Weights of a small multi-label image tagger.
Model: 3.13M parameters, 32-pixel images, arch vit, layers 8, width 160.
Training: muon at rate 0.0084, batches of 128.
Data: 101725 training examples, 50.3 epochs.
Rows from block 2 of a small multi-label image tagger, named by matrix and row number. Rows with one number belong to one neuron. Each number is 128 + 24 x the weight over its row's rms, rounded and kept within 0 to 255. All counts start at 0. Numbers have three digits each.
After each neuron's rows are labels from the 100 images, of 14976, where the neuron reaches its highest value: "strongest on" is what is common among them. Only what is clearly more common there than usual is listed. The data: aerial photos of the United States (SatlasPretrain). In brackets: how many of the 100.
# fc1: MLP up (model.blocks.2.mlp.fc1.weight, 960x160), inputs 0-159
# fc2: MLP down (model.blocks.2.mlp.fc2.weight, 160x960, transposed), outputs 0-159

fc1.434:072101107155128194140135140100164109101134109098087144159158072113088114165153177106118121109117119082157145102164130113149146119148094113084156177126137151137130137123111146108164130122124100121150135107151073108162156135139150125110099113120136146126110095116127134129172133161127071144134113121147099097150136158162175109133112120150152099106131122112146154129174106133154110149073105116144129119103131142139129136151113124138120124146128119099135182140133150123106129125143093
fc2.434:133128133146109177169124123142164153120143105120141103137137167143120105105099133128149138162110092149145100167125091146096122113116129117071113131122156157116137085114164114174125089151131120135115158122123173130120118105139080133129175117117142102138101140103128102105129095092111129108121123145098136138129143126120133162157092103111160123129119125099121172121114126162119169106141124125135155141124144151114139138137164062169169140102098097148119099100133055188123156107140163
strongest on: building (74)

fc1.343:181094130134121098118110142097127079161139112102092170137158153128152140095180146141102141096102178130063145125097132164103120189117109133098127159135160158152100110125128118149140149147129117169084099128110128161138150104104124132110076140083110154113080151137136129100136096132098136137129133128139163113093143129137158127186125098129154149143121120117134139119144121131163148107147119138145151153094146129124109123105136121092174135128111124161102121168082135151110117127145131
fc2.343:143164134140119123106088090098174147157097176149079109138119106127121115112143129105111138179159128114112098129092112150103164082111123137152102116054126118120130137160100139145094094140117125099147131129171180138158152154107135153190148124087107131155125116114166138110106111138144119131144118134124179106148143088103163129130101129110112120156138136123140124109129087148119174105149087122166098124157118173103139149150115130129120135141119161153128129144125144133085154128116098
strongest on: building (83)

fc1.134:103135141139132141143101108148126182134111144125079128133129121107140107120101123169125124160133170146169129091144086174147130194142138106167140175075115132131100110158117154154096116163155130138150113087122085116169105138135110117068155150115111079094090159077130116146117104135114092130119125125154126110154120111126119118139122102158151100125110115112147124096139136174146129130119117092128141149156128112143101117151147107095149168116143121138081141105114142120177145142121097
fc2.134:142153091121122116082130149150165077136117115105161082125111154131124132111107138134089125183131138159143104114129114089131110144167151189118077130118122129149143125103104146071154084127154087184113159150129131141135142149144151126141139150114136129153132146111179109126087139129113130140091068123154137154150118161125116153102086176137131151145130141135154082118123105107099121101131140106095129125110092130122094154117110168146147110093093112132170142126141137144144149121145136
strongest on: crop field (34)

fc1.71:112115155167138122113126121127123126134100130108106128157128127095122160158131131123151135130118100122168161099154155136126159138098103128131161096170102094069128119178112145122123096105114138136127134136141121118114113165112104181114186103122152123129133135114168068170147115150107168113123086166150110113107114123130123121149103100097128100131138132141145085131125158140135151159134139142098137141112110098119100112141084053207159091135142135174142147111110147151123137108114127
fc2.71:137140102108113127081111155110131104126131150160153122139160122133111174136136141165128150085170120102109119121146149146126126109119135088097117135134092106143134114086153095125089167111102147102143140158139136131117100073109118126133124140117119151120177088097126150144136185117138138132114132100113173134104079141127117146130164157148135151138119112085126101104090134121142095115160123155116174127143185121167151101098174156109099175127064104141146099140134153151142133116110141
strongest on: crop field (28)

fc1.75:130123126136130171105151130144145138135100140120118118140082109095120145108101123161101085107143127145127127103135104165174152159150096121097125138110115107088136124154120141144123116157124147150174143109172118137129112172140154159136107150179117167106135120137122096146104158153069145123143081099096083111091102167133124156074126081091109111100123105158151132111149129098139169129149149132127087165159128117181152110113154084120130138123141110130181147128131115126135106116141114
fc2.75:139117106158144147110112116153110151138123100109107079126117156119117133149163114154107118118133124159098102120125165118126096118149158080179099114166140139137110122119137101092106085118160125117132065153158152134094114149122124132130149143152139154132093135136181144130184101121121103151122138140080162146155100122166106119142123157170123125180130115130143177107074139155128103139107138102144127097141119118147122122119106151132156105126113129161110069119124111140150077178094141
strongest on: building (69)

fc1.498:154166135151142082154165124123134159113116141156087115134183135115146140159172121078123080131147096144113130149129134142132114124138116081133132118091156129149077112098112158083103151137143067097086166139156139159134126141177098129101131154138124110119125156112117109122133149131109152134125113102122161103133111141121180127088141132178148105120120111157144149089084115136120127129149141103130150088120126116123147150168119157118119124117138120137119104182156109079118086121135090
fc2.498:161110079107129121123157133133143142138124113132153149115065143118126112159099118134153150128138102144131111141138101138111111094114157144126141167181122104131145098183113102160151140127121175142146123097092140103116128087116116138130089108113136109113133090127173151147144123098161105139144153126157147112161101104123096127146109092082108137132158135083165134144147145114122114140138132148098134148117157089157157101115151199108111097110202163131130137086140112106117103115106148
strongest on: building (76)

fc1.54:149101111132119096134146121128154132136121123075124177112144113138122126124098114105148132110099134137166107120148138139120093129170181164090124155122087082121091089116155092123137123085146111122107124112142171105127138124145125119156148142136165157062105141114143120163105169148123114149149124153118134097165101129148158097119121178111149134112087157160151139132150127081147146064163141145169145125099122117163114091118102134162145104112082120104118122144143134102127138162145119
fc2.54:104137131102108130106085143110146168116118130144137088128106119105112114143149101137132096148146134137117131143092100123131098150035131151121149134111132148189127106131138070142091080132142097141152149145135090083155086152115141166116123085125142142166115085118104131126132169130154116109090119106161134140105115109104165127148143152120139161116169109122148149151147130171138144157136121129165159151143128139113179140127131150108113159135176119147121114097118152107137084109112133
strongest on: crop field (32)

fc1.238:103131157124138076152144097135122127143162128145107105123110101141144096129104120106156110135156133160140126111152126110131106125132101159147153126103107134071144179113129146126121140128095140177134102134078146173134143171117152146138146089105138127104105162108142112116133178129178090105171118141132109163119101122108126113163139154131110114154129179114147126151151116141168151087099109099144089154128138132146146091090147103099110128134074113129065125169153143097109130133161126
fc2.238:149148082160172153105111132120108140139114099138145135132186169135132180138152137123131155148100114143128104132104124124112140107122164098125126137102109121140140133162141167162137062145133177122110133148137130156164108118132115098115090122100098128127137102150119163110174132131110109153067122121129147119156155166127170130127108135071141112121123119108088149109104084122128117114153159137115142129099071149084128174112095151115159105112125130113145157092144099144143095141089141
strongest on: building (73)

fc1.99:112125119109123162174124137146130156136135111166121127138117159125144109134118121130110120130128115099123144110086166080141167124143100153123120143122166103107116142114148138131100068140115121084132124153117096113104158170045124093095086096176156146133150132124132125099106126125166128143170126089122117130149119152130154091127149188159147130145073151138147131146147124106136104100109163114106145117124112093102132095110104147167141126143143152151100174137144085109141113165144153
fc2.99:114119122127157134112140163106095100164131115125087150102137154158121109149128168132092139076070108135175131157086130152109082128120106113146143114149151107135131166151127159130156118101117139129167079175117155129159134086156096085096150129129133126133153116098142143167143167148121125130111140129120149120125166115094076109109170128107161104132126149097126162118127096154123159146141104115123123155151183103115133120111073165088124134129123131114114131142139127115142161137106084
strongest on: building (80)

fc1.149:146178152125151129127112102145177081143117115148091154091100086144135109129131138128093096130108128117156112141084116158154117122123098090154123075118131118134151115131114145098168180110127167121124150151144158106144160137139112142133078114106127109110113124136117123167134080100132098155135140112122122123132161158148151126155097142110162129136155068125160142120134149098121123112127125139167118142110187191130155123111105128074076158117134155141113138151127129158087114131140105
fc2.149:119095136102127098140117143110165117090128098103123122089155135125107152128115087119152110125152133121163117097153127131095130142119116149175158124146099145143132117089148166139092127110160094143095118124146172130106124142089124137150173117177158145143144139142131158135123131109084083120154122111081155106151135165106126164108135161154078100178113175160111164132162095142131075146123120107159149146122143109100126142177121113138088144130090143080157115116129111119120136119144112
strongest on: building (76)

fc1.376:121094133141106121119157124101121148143153110157049121109103116132122151120153135143127117106134131121122138109154134128091110118141117087150085165171134107105113131146142155148130116126127126158190109153139106109179071101127108118099139091109088156123113113138123178110148126134166178151165105139109138134168106092119125123189097116129132172133087121111175162168147123133145101113116109121155110134146171125156103135134154153088117118093141113103138117087118138115162129120118122
fc2.376:158165166153098125133108136157118116114127140111143142136200170143102043108136132095095110137096079132148141111064130158166119150154147133107157091119091171156107108094105135127116147118146126097108140107133108147171132150127136164133117148107152122127083059124117111138134153134127113151162144092139118152145142116170134139161107133146134110120123110118112141075127140134117126132120111143078112129116107157123142128135157101132130098176145131120139132113111146155161096141129126
strongest on: crop field (25)

fc1.697:135152172115148146181117106133112108112065122129122172090144117083157133136146105148113107146136136099114119126107113170147129147151139095119127117110061098142129135115161103140147109129116122113155134167132120136169119108115146167108145107096127151089130169114171078122114142130123110136098137089106166102139111125105114127176147130148145115168129101113144108133149105138157151133132124173096143149154146113174143101132151147095189129095124134150146130117108073110155122143116087
fc2.697:152150114167101126101117130159151128175126131124109105093101085132133128138103157124145135102127141146122087123111146085137120105117132129099152136088184116108138097141130126105110100093168136164142115079180149156137136153143113143121128137173115118179138137095142148108120153132109127145112121092129146123114116146159122168139077120131137147148163168137112138082128116156063133157100101137088155103158105130084057142118131140153104137113117149138154115126134153165121091153125136
strongest on: building (69)

fc1.214:150137143087140167158112064124125129105124105107126122109155132123076169161089112170131118134110091105112105090080101153150133091140120127155132120119158129097093106139113151133106099140151128096115140085173097131135160154124144136128118096127116182153110152154101145153123176101143122133122182119154097162144139094144125139133129164142148142126099138111117137103119128146136106151085145130144141115136133147096079122089142174129104100131156142162146098130131151105116109172164117
fc2.214:135099126129147102156167108072136097143106148100113134136166126104148097138146106102126126123161147146124162159119172144122089119154168170096146132121138093127164109144141115130129128143061118091140139143106131138110137089118136133124141075141100102098141151131129128160125108139095143161109126120171132123086091152135138112183168121164120121131131132107120128130117155125110125109163075134149109158129093102149150122136124127115132139182171156109099159092103109109155146062129122
strongest on: building (87)

fc1.536:110165153106108126156129146148126150113117104113133071138145126133146130108124090099139115114129120135115124103107141125165113129133126148097125117114141186108106166168106111126074104142175158142138149112119124128137105145109178156116126128108102096178143195179136142098109107134098146095104130108126135127125153160098127117160129133111131115140080100202160144143110152136126093181091117102124105178118129140107132085155139153130127092095116138163165123125132148111141116104123113
fc2.536:106120108184100129098140108136109102181111141111132133105126107080156126144108096124108086143093142183113135171123103111134086085134085154178144113107120076139129149143138128047092116110162146130129132177124111105129145156161122112155170122118130130154118121115105138141150140083154136134113121129152161112171122121173125096128137141126126158163096110107134149103153137135173164090140147143131109131134113114149119109139152141142131136136143131134110122112109116168140111126070152
strongest on: crop field (31)

fc1.140:098097109149122172163141174099114088120157151146143139207144099096117100127126111144121153161112141125115117157114121137137123138142163153097149169116140126095133144149089137141117100118124130134166102137134096108098160106103145125135119095162160130120145150123133106070145082131118178145128139143095102159167153104148112122098160110127111180145115122111102146111112165140119138126122169102107128099122127131188096124112152109144141111125119109145166089120075131113099114101115144
fc2.140:115144140119120114143124126112147152126130119111112118070108141111107169140130130167141117114127124100131127124145169160172121120119124093139094135135105123159123109084158124085115171121131127124087157141141159187098114126126153120124164141143097129130102142074131129142135177117156037109138132072126158140101150141131115172115112149143136096140125173125113158135121141137127106134139105123163124176142148153037142107120109116147110133113118165112123125115148123129168108103133140
strongest on: crop field (30)

fc1.261:143145084129116115152144092102133099145124138066095102112143098130155143090104163113114143100081133130114140135107141114119082127201133120149128176166117149120116114124136109123138161087150146159071120140125145113114159117139124118173088084121133142078135139124101153145091171167185127110121117151149110123140134098120162132109142160109132125133120128154116169090161142107123115103162134158151104105129121136139125092146119137126108124110117117149117173120146139137170159146120176
fc2.261:104114171103129154106117161101159162102111129181153125149074158113121131163187122148137113150140125099118126088125079156145119149078152140108120109118149124150125076120111139163087095158110078129167159109118102154125079141107101137089103101166145113151130109136118084088119091123133111122151138112100110119136126144138156147157141128143127128111168109139141122170128069146155161138129138133139168143110146149113131120118152106133133140140151147093139100147135169122107125115129096
strongest on: crop field (33)

fc1.102:120102121158145121131150139103136121129127114094118157111100090150163137161133095116117160157133135128160104134175160127101107133158120137154096137123101101112109093138157128110118128132154113097124153122073211145119151114123116115121143060147165134102107139084151103179108122145170121178124104137104103129130096111135138132121122161124118168115113129124134149099109135104145129071135145146148129083139170141153101146122110140121158113122133096125067128154138110145149106185117135
fc2.102:148156164136113158102126102156128141152129130136137132141134115107139138084118097116149104084173127177114163140074110101091101130055112142177133106092106116161136102091118108090121080109135143169126111158136089082103091141137154165128148146146133137134122099139080125145147147096100124085162124099171174141143135119134151120134138103124121126124160113149140141133173103152150132137144097125141138178111121119119168138152143132132092118113159110157152139145128149115124120096131131
strongest on: crop field (29)

fc1.552:098156103125110153140117142080139164158060133146105147164150133119132123133095136097144140115114148098105138146132170082169127136125090167135141177136115136115103142198111142127111116074123117135149126183148124128133109124122114161158111102158135115109124145118166174141125124137130159103112122138129108099115146152120125125085115108131092177110147137124112107079109109157140147104116171122134109118103187144111152179116121125139122112105116095136133112088164124117167128091132115
fc2.552:145101167142131101135128113144114091102184118112150108101099132136111150144159094156110097145161108140145105106148102157100109121133187104114120078144146128144154121091139089134140135174130138126131124056114140138120143119157137095111149152087125139154141137134085088107129121110107102165140114123129160156135108101132112142180140135114157082137123122121152137192136146111121113154122084136123138169145080094126130079161136113114129141141138140121112129156088137158088127154140154
strongest on: crop field (35)

fc1.545:118132153075139138153109120143133095125145127095162124087140155139118109116134122104110107094154142101136121158146141159173107122129156122109143160139147099127121132153136150075128183125148139138101149111103144099143130148146102119104115165149082158128166155122091127140140171158167124103130153172126125119128146156138164145129109130072205131149123127127116104127102124086105153118107142088173092106092122079093088113143118103144122103101120100126147139127150092141145167127119121
fc2.545:131109126141093147120138129113170104112113138110091089164110098134139134129087126126128121134148137103090148097135065134131091172115122169126101145134138143169137131114140071130071075130101148132167144168131124155168105101131164137113143104137157104102114111132138147068136163138121128144150122123130129121110134121139178131117129122184099148119144117129086163134130138120173110151135155165121146164160125121164103093102156139115101170163146139095140099094095142103116111125129120
strongest on: crop field (25)

fc1.100:129146132155115123115082117150096150125109138146108152136169143146147150139120136129130153122111138063135098103146140152139117122088134090145060127129111120171113128141146162158106123131190124135142166122127085137139139124109108113134127099107071132129127087124102103154145129096154082144108167101143142134083127109127142128138132157146166095175116077074148133096097133145138106148172133121140087146099118108153108088129126088101126142152143156132134124163142132117154126149166151
fc2.100:136111132094124110149184131136155143105119125112141160124079128135111114143157137141109068148168125185132140131146130102149135162197130152103178132116130153106144147112108095105142142127079118121113142150110170129149123136126105140131116113123152113130128114121165148115091118158086155123148046115133104121121112118141108101099121126105131141070134153178083095159160148129110120149093172146129121122131104120101148108124137137152106084121120109141135146122110149156157137150086113
strongest on: crop field (37)

fc1.735:152088161145164081152117142139176115130161146119106102118149118141121144197106113144115136123129135134105121136121138151100111117131113126116147168139143127144134120141103124115097164099143120133080118097128110133103108157122140159080107084076104170118114182115103122175154107126116117162091119146104163124093124149112109146195128175127131141149159085117115124156181128155130116102121133117138129125086108107094116139136110135112181134122105154119140131158092164151112125107108142
fc2.735:114154107141087158090138119096124152122114112144122149137148110117127108077152120120135120149171135144114129098085109129137200082128132117160114081120095140106132132145137084141143126174135155127159158107156175130162170110132087097159125135152118119136141088136153091120117101121115126108154155114161131102131139131136151068096130087103099111133083129141151118096115127108097127147164089127167094112166154107150143130123163118118107150138176155146131130117151121114134110147171131
strongest on: building (90)

fc1.204:124155081150146159092109102105170162121113075104167127099146123122179126116164146187098092100155103100150148116151160123125112163139101114142127099124115141162122167106158128140167092124102111117118171133113138116133120130122121113092079135142154135133103152086166086141152126152091135115149106113088113151137110154149110119121116142125134125112141103110145105115110122117106114122146170130159131191126123090087118119118156127141100126190126184125133132129140100131107131153125147
fc2.204:141117088158129117125120149157099142138122145158072112137141092127100166100088132143149140078171137156163076143119079121133119131127119131126154092124141105106153153122157092154166106131127136166147091135079102124147110150097113100150123116118098169124158137141150123132121070126134161113151117102152137186119156127153110124122130129127157124113142099073165162157104111124135092133115120110142128094104146141091101114128163163150114140155104150169136164127098138145120104103123147
strongest on: building (82)

fc1.485:170140124122148181082113079154106162126115124137131122135111119147113135093113112145151140183080105132138118125110101151131114165100154099121106166115122139116135144081094123140153121135165121079155144162117164106121156096114135150131118151155102136150144131151162114104110144093132138132176097131103135131126123118091125126131096116183125134154116100137147115122117137092143139088162160130140113154152188097140111096123093160163114161127125062154144089124101103134125101129103122
fc2.485:153108123104130157124117129127151123122093151111134132101145083147085105137180142138105152097150111101114171124145114108129142142124132106156118163138130128171143170127131140119133154140111148159112129140150123075139131118130141083125119105129164147076137102093068108157154090124120105126097111087100149142155162131097164117123105105145092140081131172167122163126145117140120135202121099116146113135136106121147079142104128117120139095137099158142180156129148143085150114128158135
strongest on: building (84)

fc1.709:137131139103096111136140076101138160073085156096166109110143148112118159133110111165163119134091108131150127069150119137173126124091188153127143110096113129098129089152133092166127142098155142115139154133144143106130134114185111114142158194132165108136129149157151175088122084113154117108158128148133121122148155087153090164131099108113090127100109138157120123166118120093130109115146133090119113119145158118140129116133093101125123127120118122131146117134101162146127137129106113
fc2.709:130153105151148141140166162153104122143139099124087133159125095162148112122159135127111154150158161132121139183111141088117127096152079143126145153140145147200112150099154171088169137123117090147115107125107122135137087128112148086103099102115078145107136124159095071120135185101108120160092127155094124120123096112116117116136187146133145117153137144099129121091141132145120121147149090148153080146116121108107138158118121105104148147140131130151093129098151132132118107116128126
strongest on: building (98)

fc1.184:103134134134158137118116096142106171152130099159093155098126129126121138142120149138136126131110118110134140126143121146128129122134122069134148116115090125111148118160181134134133141087128145133130195110151142137119136121103095135080117079127107100109114161119118139158108121152140067123103107109175125133150091152160117126153112119116152105172119144104149132121127146142083146170077138108084144171150194126091144110134146065161188130128104131147120158118115154108098117116134141
fc2.184:124109151094113125124144136132138129121132145105125163088141153119142132118129131126108113148139085117123107094158118122171108137138125135057151109126148111111093116112131127129129149117115115135126148108168207129166097144102143118093155106110133145130112113130095145074098120119129167149140081135083130124122145139158164110113133152123206149149114144098098093142147136125129095124113187112144162133097166137192173091149133121143083127097111108141121125129133150099133155148104118
strongest on: crop field (25)

fc1.468:149091093142105142113130132161149135122068100110148170149151118180127102154125154173113111099105137092125133071144140127120145115101139115138077124124106118170095096154168111155112134146141115145134137105118081124131139172125153115131116188120161146139124109119155158102112123143087119166182122123169107130107123138119134123143143081101118127168125124129120124138117087144155126146112111092105158156102106140176143079123125121117156156177122106098113110092153134145116146137120125
fc2.468:134125119124155104128124119120107181152091113087096100133161137136152159111148095137145109176142099113132124167116133075114093138141116151108096129135107164144141144098095114124162142138079105107120127155139173166172127154138170177120144105085121122105171131112132117129140143142112113120112100092118159139061130163118109142143122152103165152111131127071111126143136124110115113118146135136121127133144117108097162101150119102179135124127132156147126144108133087084193144148137144
strongest on: building (74)

fc1.131:115124113163124092116186148167116135144096143133113152126133118141157151163169090128152125146087096156122082135138108159130176123099115077150171133155067115117125144138152140138132133127168089103099131109108125163091166155080112162170111135110144137134124137132144120082141065129139090138102135121115150136163117136100121127149167127184105122109114136142124115153132105132095109126079078133121088140120102120146138093136159101121137133142116141169141136150114119136121138143129131
fc2.131:117160122091068155132115091101124119137152105121130088167103135116132120139138123146120149161154135111123106118110107086123093174130092182119104138143164179126145137111108078114119123126082158155102162174136102125143130106136126105127155166113132116134115157151161098161102161129097136156176105129137096129102074166141094128116141155137075164106129079120086138131155129119137150130190157100124134152130149123119135126155125125119098141136123138142083132141133146133148113110127136
strongest on: crop field (39)

fc1.237:128125106134131144133168137115135107141099120149130120131140105128139174132125092099107140163108141083094165161113140097159103154124138120151187132116115126097152133148123162178114158123153114148115084101099086085161133107115122133103102102098140161090163111128112130166135133119107129086111136168102165121105150169117164121129114175124082175093128119123094139121141109149133156146147134101130072164126108156150138136139124104130186131133116130115085129157151133090109145128106102
fc2.237:139152146140129156105143105182127115111171143106124116137126153127106071132128138145155163102138069178145120120138119143148140131115134160104117136121142146148122167124175098127122114147123135101101140116127132218106092149121100140162114151132145090150110119101138101147094135153144120157157166107174085106079104147105142126144129110127137060146131118110149119110070133114139096147108085152114137113176168090147116107129118123135145145114126118140106093131117105132122104112132118
strongest on: crop field (34)

fc1.89:126106112164123124160084082117144081129123149131114160131137125109096123156147142102154165121124163140165112113160130122123124149095120126106102140149143132123096140142104117141166153119146076114133117107112138128141115101128117160149112111137162120154095102105195138125114153106110133168141127129116162137110128143161148114144126200169132166106114093080148134114180111152100145123122153137084122118115113133120088099162098090115088125113147114085165108106166130151110101145161160
fc2.89:132151118139115127101133137146167117170111143136098118088085078123127137109089175161095104101110101129158144137150096169107131109138140132125156078096130172136150166132169151126140123115103127135118102144120113111128135146123116110098123129123129136134148118100151125109174141157126117128144134136170104148175120161125115113117133096118155090150098121166121145136103122127221106135094133127143192119174118148160138112088142131125119133139129105155120159084110101140127093111082104
strongest on: building (75)

fc1.206:139140088092106123143112122167182098110185084135144089147116135123094090077136124125143142151184126105100092190149146110107079111155081107158124138127123107102138101168140181118140139116109133158151138108129125164133119111127097121108115138161178156097127123115100146114155118106141145124137092145129134124144122147103125113138146102106103170160139133110134109118136113103133100130138145135051131153140136126143128125123155131105137159143131119127111168122131140150112125148121196
fc2.206:101092159161139139127101090139132124143120120132145132140114142137124150091145165121152140135125143148115126092138101116133169120076153142135103103117150143158134103130121106161100124127122125080099092151115139207175148103111102133127110114081138119135121139130110108101171136127107118172080145118099068130142179097115140139122115137168149108119128115201107152110130086158129119147120159141160135114145139148141091136096084116118148169125140112170113105127140102137176114118126126
strongest on: building (73)