{"dataset": "aerial photos of the United States (SatlasPretrain)", "mlp_ratio": 6, "fused_qkv": true, "lr_schedule": "linear"}
Rows from block 3 of a small multi-label image tagger, named by matrix and row number. Rows with one number belong to one neuron. Each number is 128 + 32 x the weight over its row's rms, rounded and kept within 0 to 255. All counts start at 0. Numbers have three digits each. After the name is the row's rms in percent of the matrix's.
After each neuron's rows are labels from the 100 images, of 14976, where the neuron reaches its highest value: "place" is the part of the image that holds the peak. Only what is clearly more common there than usual is listed. The data: aerial photos of the United States (SatlasPretrain).
# fc1: MLP up (model.blocks.3.mlp.fc1.weight, 960x160), inputs 0-159
# fc2: MLP down (model.blocks.3.mlp.fc2.weight, 160x960, transposed), outputs 0-159

fc1.446 106:111125106104126130155139110135183145140134102147132108114172124148079144149088118155170085136137073111041134178128126164162129108130110104154197046171097142155102138127128163077124114086121091144155132142077124197130143177165150128106102146157150088099173143167101105159029114130111154179125153138152158147126099155118113149123146135074099122089074128136131141100182124121080126102154088151106140165175191146087103146097082127060135157141142135169143165051127133075161038147127152
fc2.446 117:155139107062155133136119111093114122133125099131146123142110127083176114171145166074146106188180081131140069103127152154159120095172183184094116104104149140131136153130142090195123216069094090108107133090098161149165196101108107173146075156105150107047136137091102172104070126112117076116115126113137115188117161151131098140100157141154108104153145156113091080084101108113136133156176185169124140147137179088145070094176122170102128146174116139084107122141078117158193151106136122
place: top right

fc1.345 109:184247192138134128158146138158144096115165117128107140105107146110174156098134035135136124147116133101091138124126099133121161153115126109128105214081116172098135126094121103112107090119137125112141166121161129160134122097135200125150138186116140104135174107094087098098142113136149106074161084088208139157141152094123144110125120077113066111147108107156125133073132188126154084129043095129087123120151152107176162101054160137121134095183102138097156145090166162122112152063116161
fc2.345 100:112056129134118119142080138145104142148148130106096141156144114154164157245129150119112154121062098105183156084104166141192177133113096134087152082125129101136129138161168149112076166136125117134133096142107100152083148137195140121158122081053125134096150129129100118111118165145135129091072159195127094099174086178150114083160118116137177165124167114057143094110149087148147169155096134115149162142075119153105098114202051104155121116147138075138087115155126106133124138203097122
place: bottom left

fc1.35 061:170104125110115178112069089145160151128113101159104135113088126180131110132121112129142111107139153110137126083112124097079187139164130105117131121176116144142067120177169123108128112174118134129160173151104127125046093119131121138105155177102133136160117159128125091099077144071173206107122104170207072190111134224147124143108126156131118088092132099144100127148121150113129080162167172126071063115175212131057086082105122127128120148163167155133128181139073109125104121112157176
fc2.35 057:103128094130073134087103098187116100120139156165153085158148087103132087168164105106092122084091094176132167138088148110159118135147156115110123104094172169176134105080129112082079170082168085157045115133120135123106137184117179053200093138077115128148139132185127138148074072164151108131141106167138177115196112122131147107090183160150066128123116112096161125149077167094111140131125155192155156140157196082154130146103118164108130147116116139115137072113133168122189134163121119
place: bottom left

fc1.410 090:107124142126090168122129108153162139133139088082151117153168104113103202085084154117210102167101111127134153163169087158146080105168146108167147090100120124077147140157113140094091149152192095101156062161126049139145095128117157100194113139150129170120169125116120134131109073088105092055145154160119124123134083114109141089151107103137098190152156077134127149081105162177105115185081178148161134160192157152133127081094162125118062093097183089139102172135140125152173101109136148
fc2.410 087:174155103071137143151169136118105127193120188145103072129184053157178064110151106130134102148134082131084114133158140156120149162130112115191071107099178099166090173118125160087063135092145125145126101087146140130105169099170119132139129122069125162120089081131098110102123159192093127153104084121082145169172171148149132141152160106142156154096089131143116075113099145113156107133142111155112124163095082146176129090225138150130087097069095111098123178189148162076142131126158103
place: top right

fc1.255 125:085053136166194134117134100121130106098135100119101154134095137161123177152123149143171190082148121069186166106139202118145126163104115093117083163132098109132171169082146119120121170161166091154163134111137203117136082154125149129210182106166190129120147080087128099060129154142106108115131112100098164125136065149166082091089180160146107115137159069143130126147112053150092155113117130141099111144106102118111136121082099159127124082128111105121123129065143119194104152080146181
fc2.255 119:120173179125113155138152103165128139139139146091141122134138165110142124160110194113128081145128126107125143088107134154123154132100125138131130183157113103155173147124069068131150137158156164094073198083082117071145138128146095137080092120113153175076150093112160146130131109161164063080167145174168141145157135180102111156125118150109142114127081161173121128143070139139130085136120121107156123104205137140094106154125166132119165126208144061069111106105025132025094071140120121
place: top right

fc1.168 098:122165127128138072126145145146159114147121173115098152112136151145082132117135125147150147154121137135153193122169133140180105137163102083128111141116150073091131150153101132107092132082177144164149102092121120099129060170150143142116094143118094169098135079063203106061148182187135131087145127114114106172134085129117105104148167067130177119121151135124142164089123136113143138046084112154155107152109144130085101200064098199102178044130127070083137176120177126182116074144163151
fc2.168 098:134124088149127110143107140124125182105163124144053076190103122160151102115138127094132151105144091157128120113148188080097163152173069104132105163068117136073102166204072163072094155139122101140079169118116115124081123109186133099109245115120123095118124102178096158162124102176183145050131163141144133134097119159136121158150134147131118107125159089122184136164140110145170110160176112121211079126113168124152136117102120099084106127138086099125115145096150161088171130144102085
place: top right

fc1.335 104:136083084154171105091117144121167054096080119133120120104119151100153112138131122131157190145082127181141136169096093107169124128135093162203131131104100158168147128149125163113167151127148092133177057139179157120127147107079120123171136161177153142135104168149083082116060118156188063165099146128173143081181090138144132107103085111134146108158114170147098125103176140124094106128124175166100108060108081109098163181170095099127159182165126126096056140083057128124127095145117150
fc2.335 109:103137141078072124126094140173120158136180125137082123112165136133121102146098141124098089118183106076176141130086178100130144187102099109077112149084142125095118144050201070133106117137173143047077170129062129143144110175124171094101092133105153139132102133125102147175152090142148172124117138159110085141096178118153163135168111183099148180118130134105174088085218127087125134115097161203087167164128158119094150107159126113121082132103164140157160120141179086154123101115149097
place: middle left; top left

fc1.609 141:133111137090076199161144117130100115120123069104064192112096151143107108085144140152163151094066168117160143087170119092124116161110137121097085122159118159105118105145152179123101120112183135172126161105195186129136155154148089094088086120161171160072134132152117112151163120145149078161160097112171092164166077131093106076180132092148158104174125114150086101038148135192076177130144114178094093072111191107142124150123142194141142129141083132135146138162098103095128142127150107
fc2.609 163:163118143113130128159177066157117174144059106133139145098119126130054123152101137150171122118142131104166173121149115128106100153147122149101194060129140183152156109160071136162132105168117115067112214088103116079115148153123079143104119112156096087173062130119196172082124132122088131128110037134121171130151111148137099121134129128101205169104127120174093110138158113113101116066068169198136161102130095117169119173146115160059157178139148133120093111153120116117162136111102156
place: top right

fc1.13 126:124126175182122107133115153130179162147085167145073173138089155163121186089072170160166103174119156043133154139136209061164123149144111135083122113146181114096111039103163155149137100085159129130114093157082159089130101157151132130103123107106119150087136128099138167119161142142181117085121151140090124095084027108118121175125156163102105086172136155095102088146222108105136154103085146139145089154134139157136145134091120139109118107136152092126139165129152091106160078151118095
fc2.13 140:129160133114152121099147092117156157156179100121132142133085153117123204182123128112108190137123109183113180113118142151121112080174119083132123148145135058159083169133061127121124187148125125105052165101140120146093121095153132100118177144167188135080100128146169192077176169102135105098105087148102106138129150069138097143126112123115122069094109017148131138130116142127186171150146150116123088105086185146135108057100127151114177167158126089138116152106094086066143130163125157
place: top right

fc1.509 127:127134088133147070158188151169199106109111156139111145099109093141123133107175097158073095129095100140142149094103132183113111136135146146139140154036068143166127171081144107127175090097111182134145151080185133098153145115135134043185106164121164095126134107128083149052129142117124160094145120155121121108154086136122116105181108131174096127119101117152102074150101083120122145128137100168177142137127166151078153138157104218142221139133110086069104137141099128162109109126089183
fc2.509 121:087122122154157172110165114156092151047144188150116138148141111151132103153131137076143092072103214107153141164044161158176088159115113103119152199098155131100080097117153150087142124159110175123169172148113120134137091116153108144134104137163143125126116106101072133131154179164112143054132110146089112147061108116110152163117141138074140097149193105107086079114065112144149159132109134107078137167186059180160130161136174120151149124135149133102099111088135155077069158152162141
place: bottom left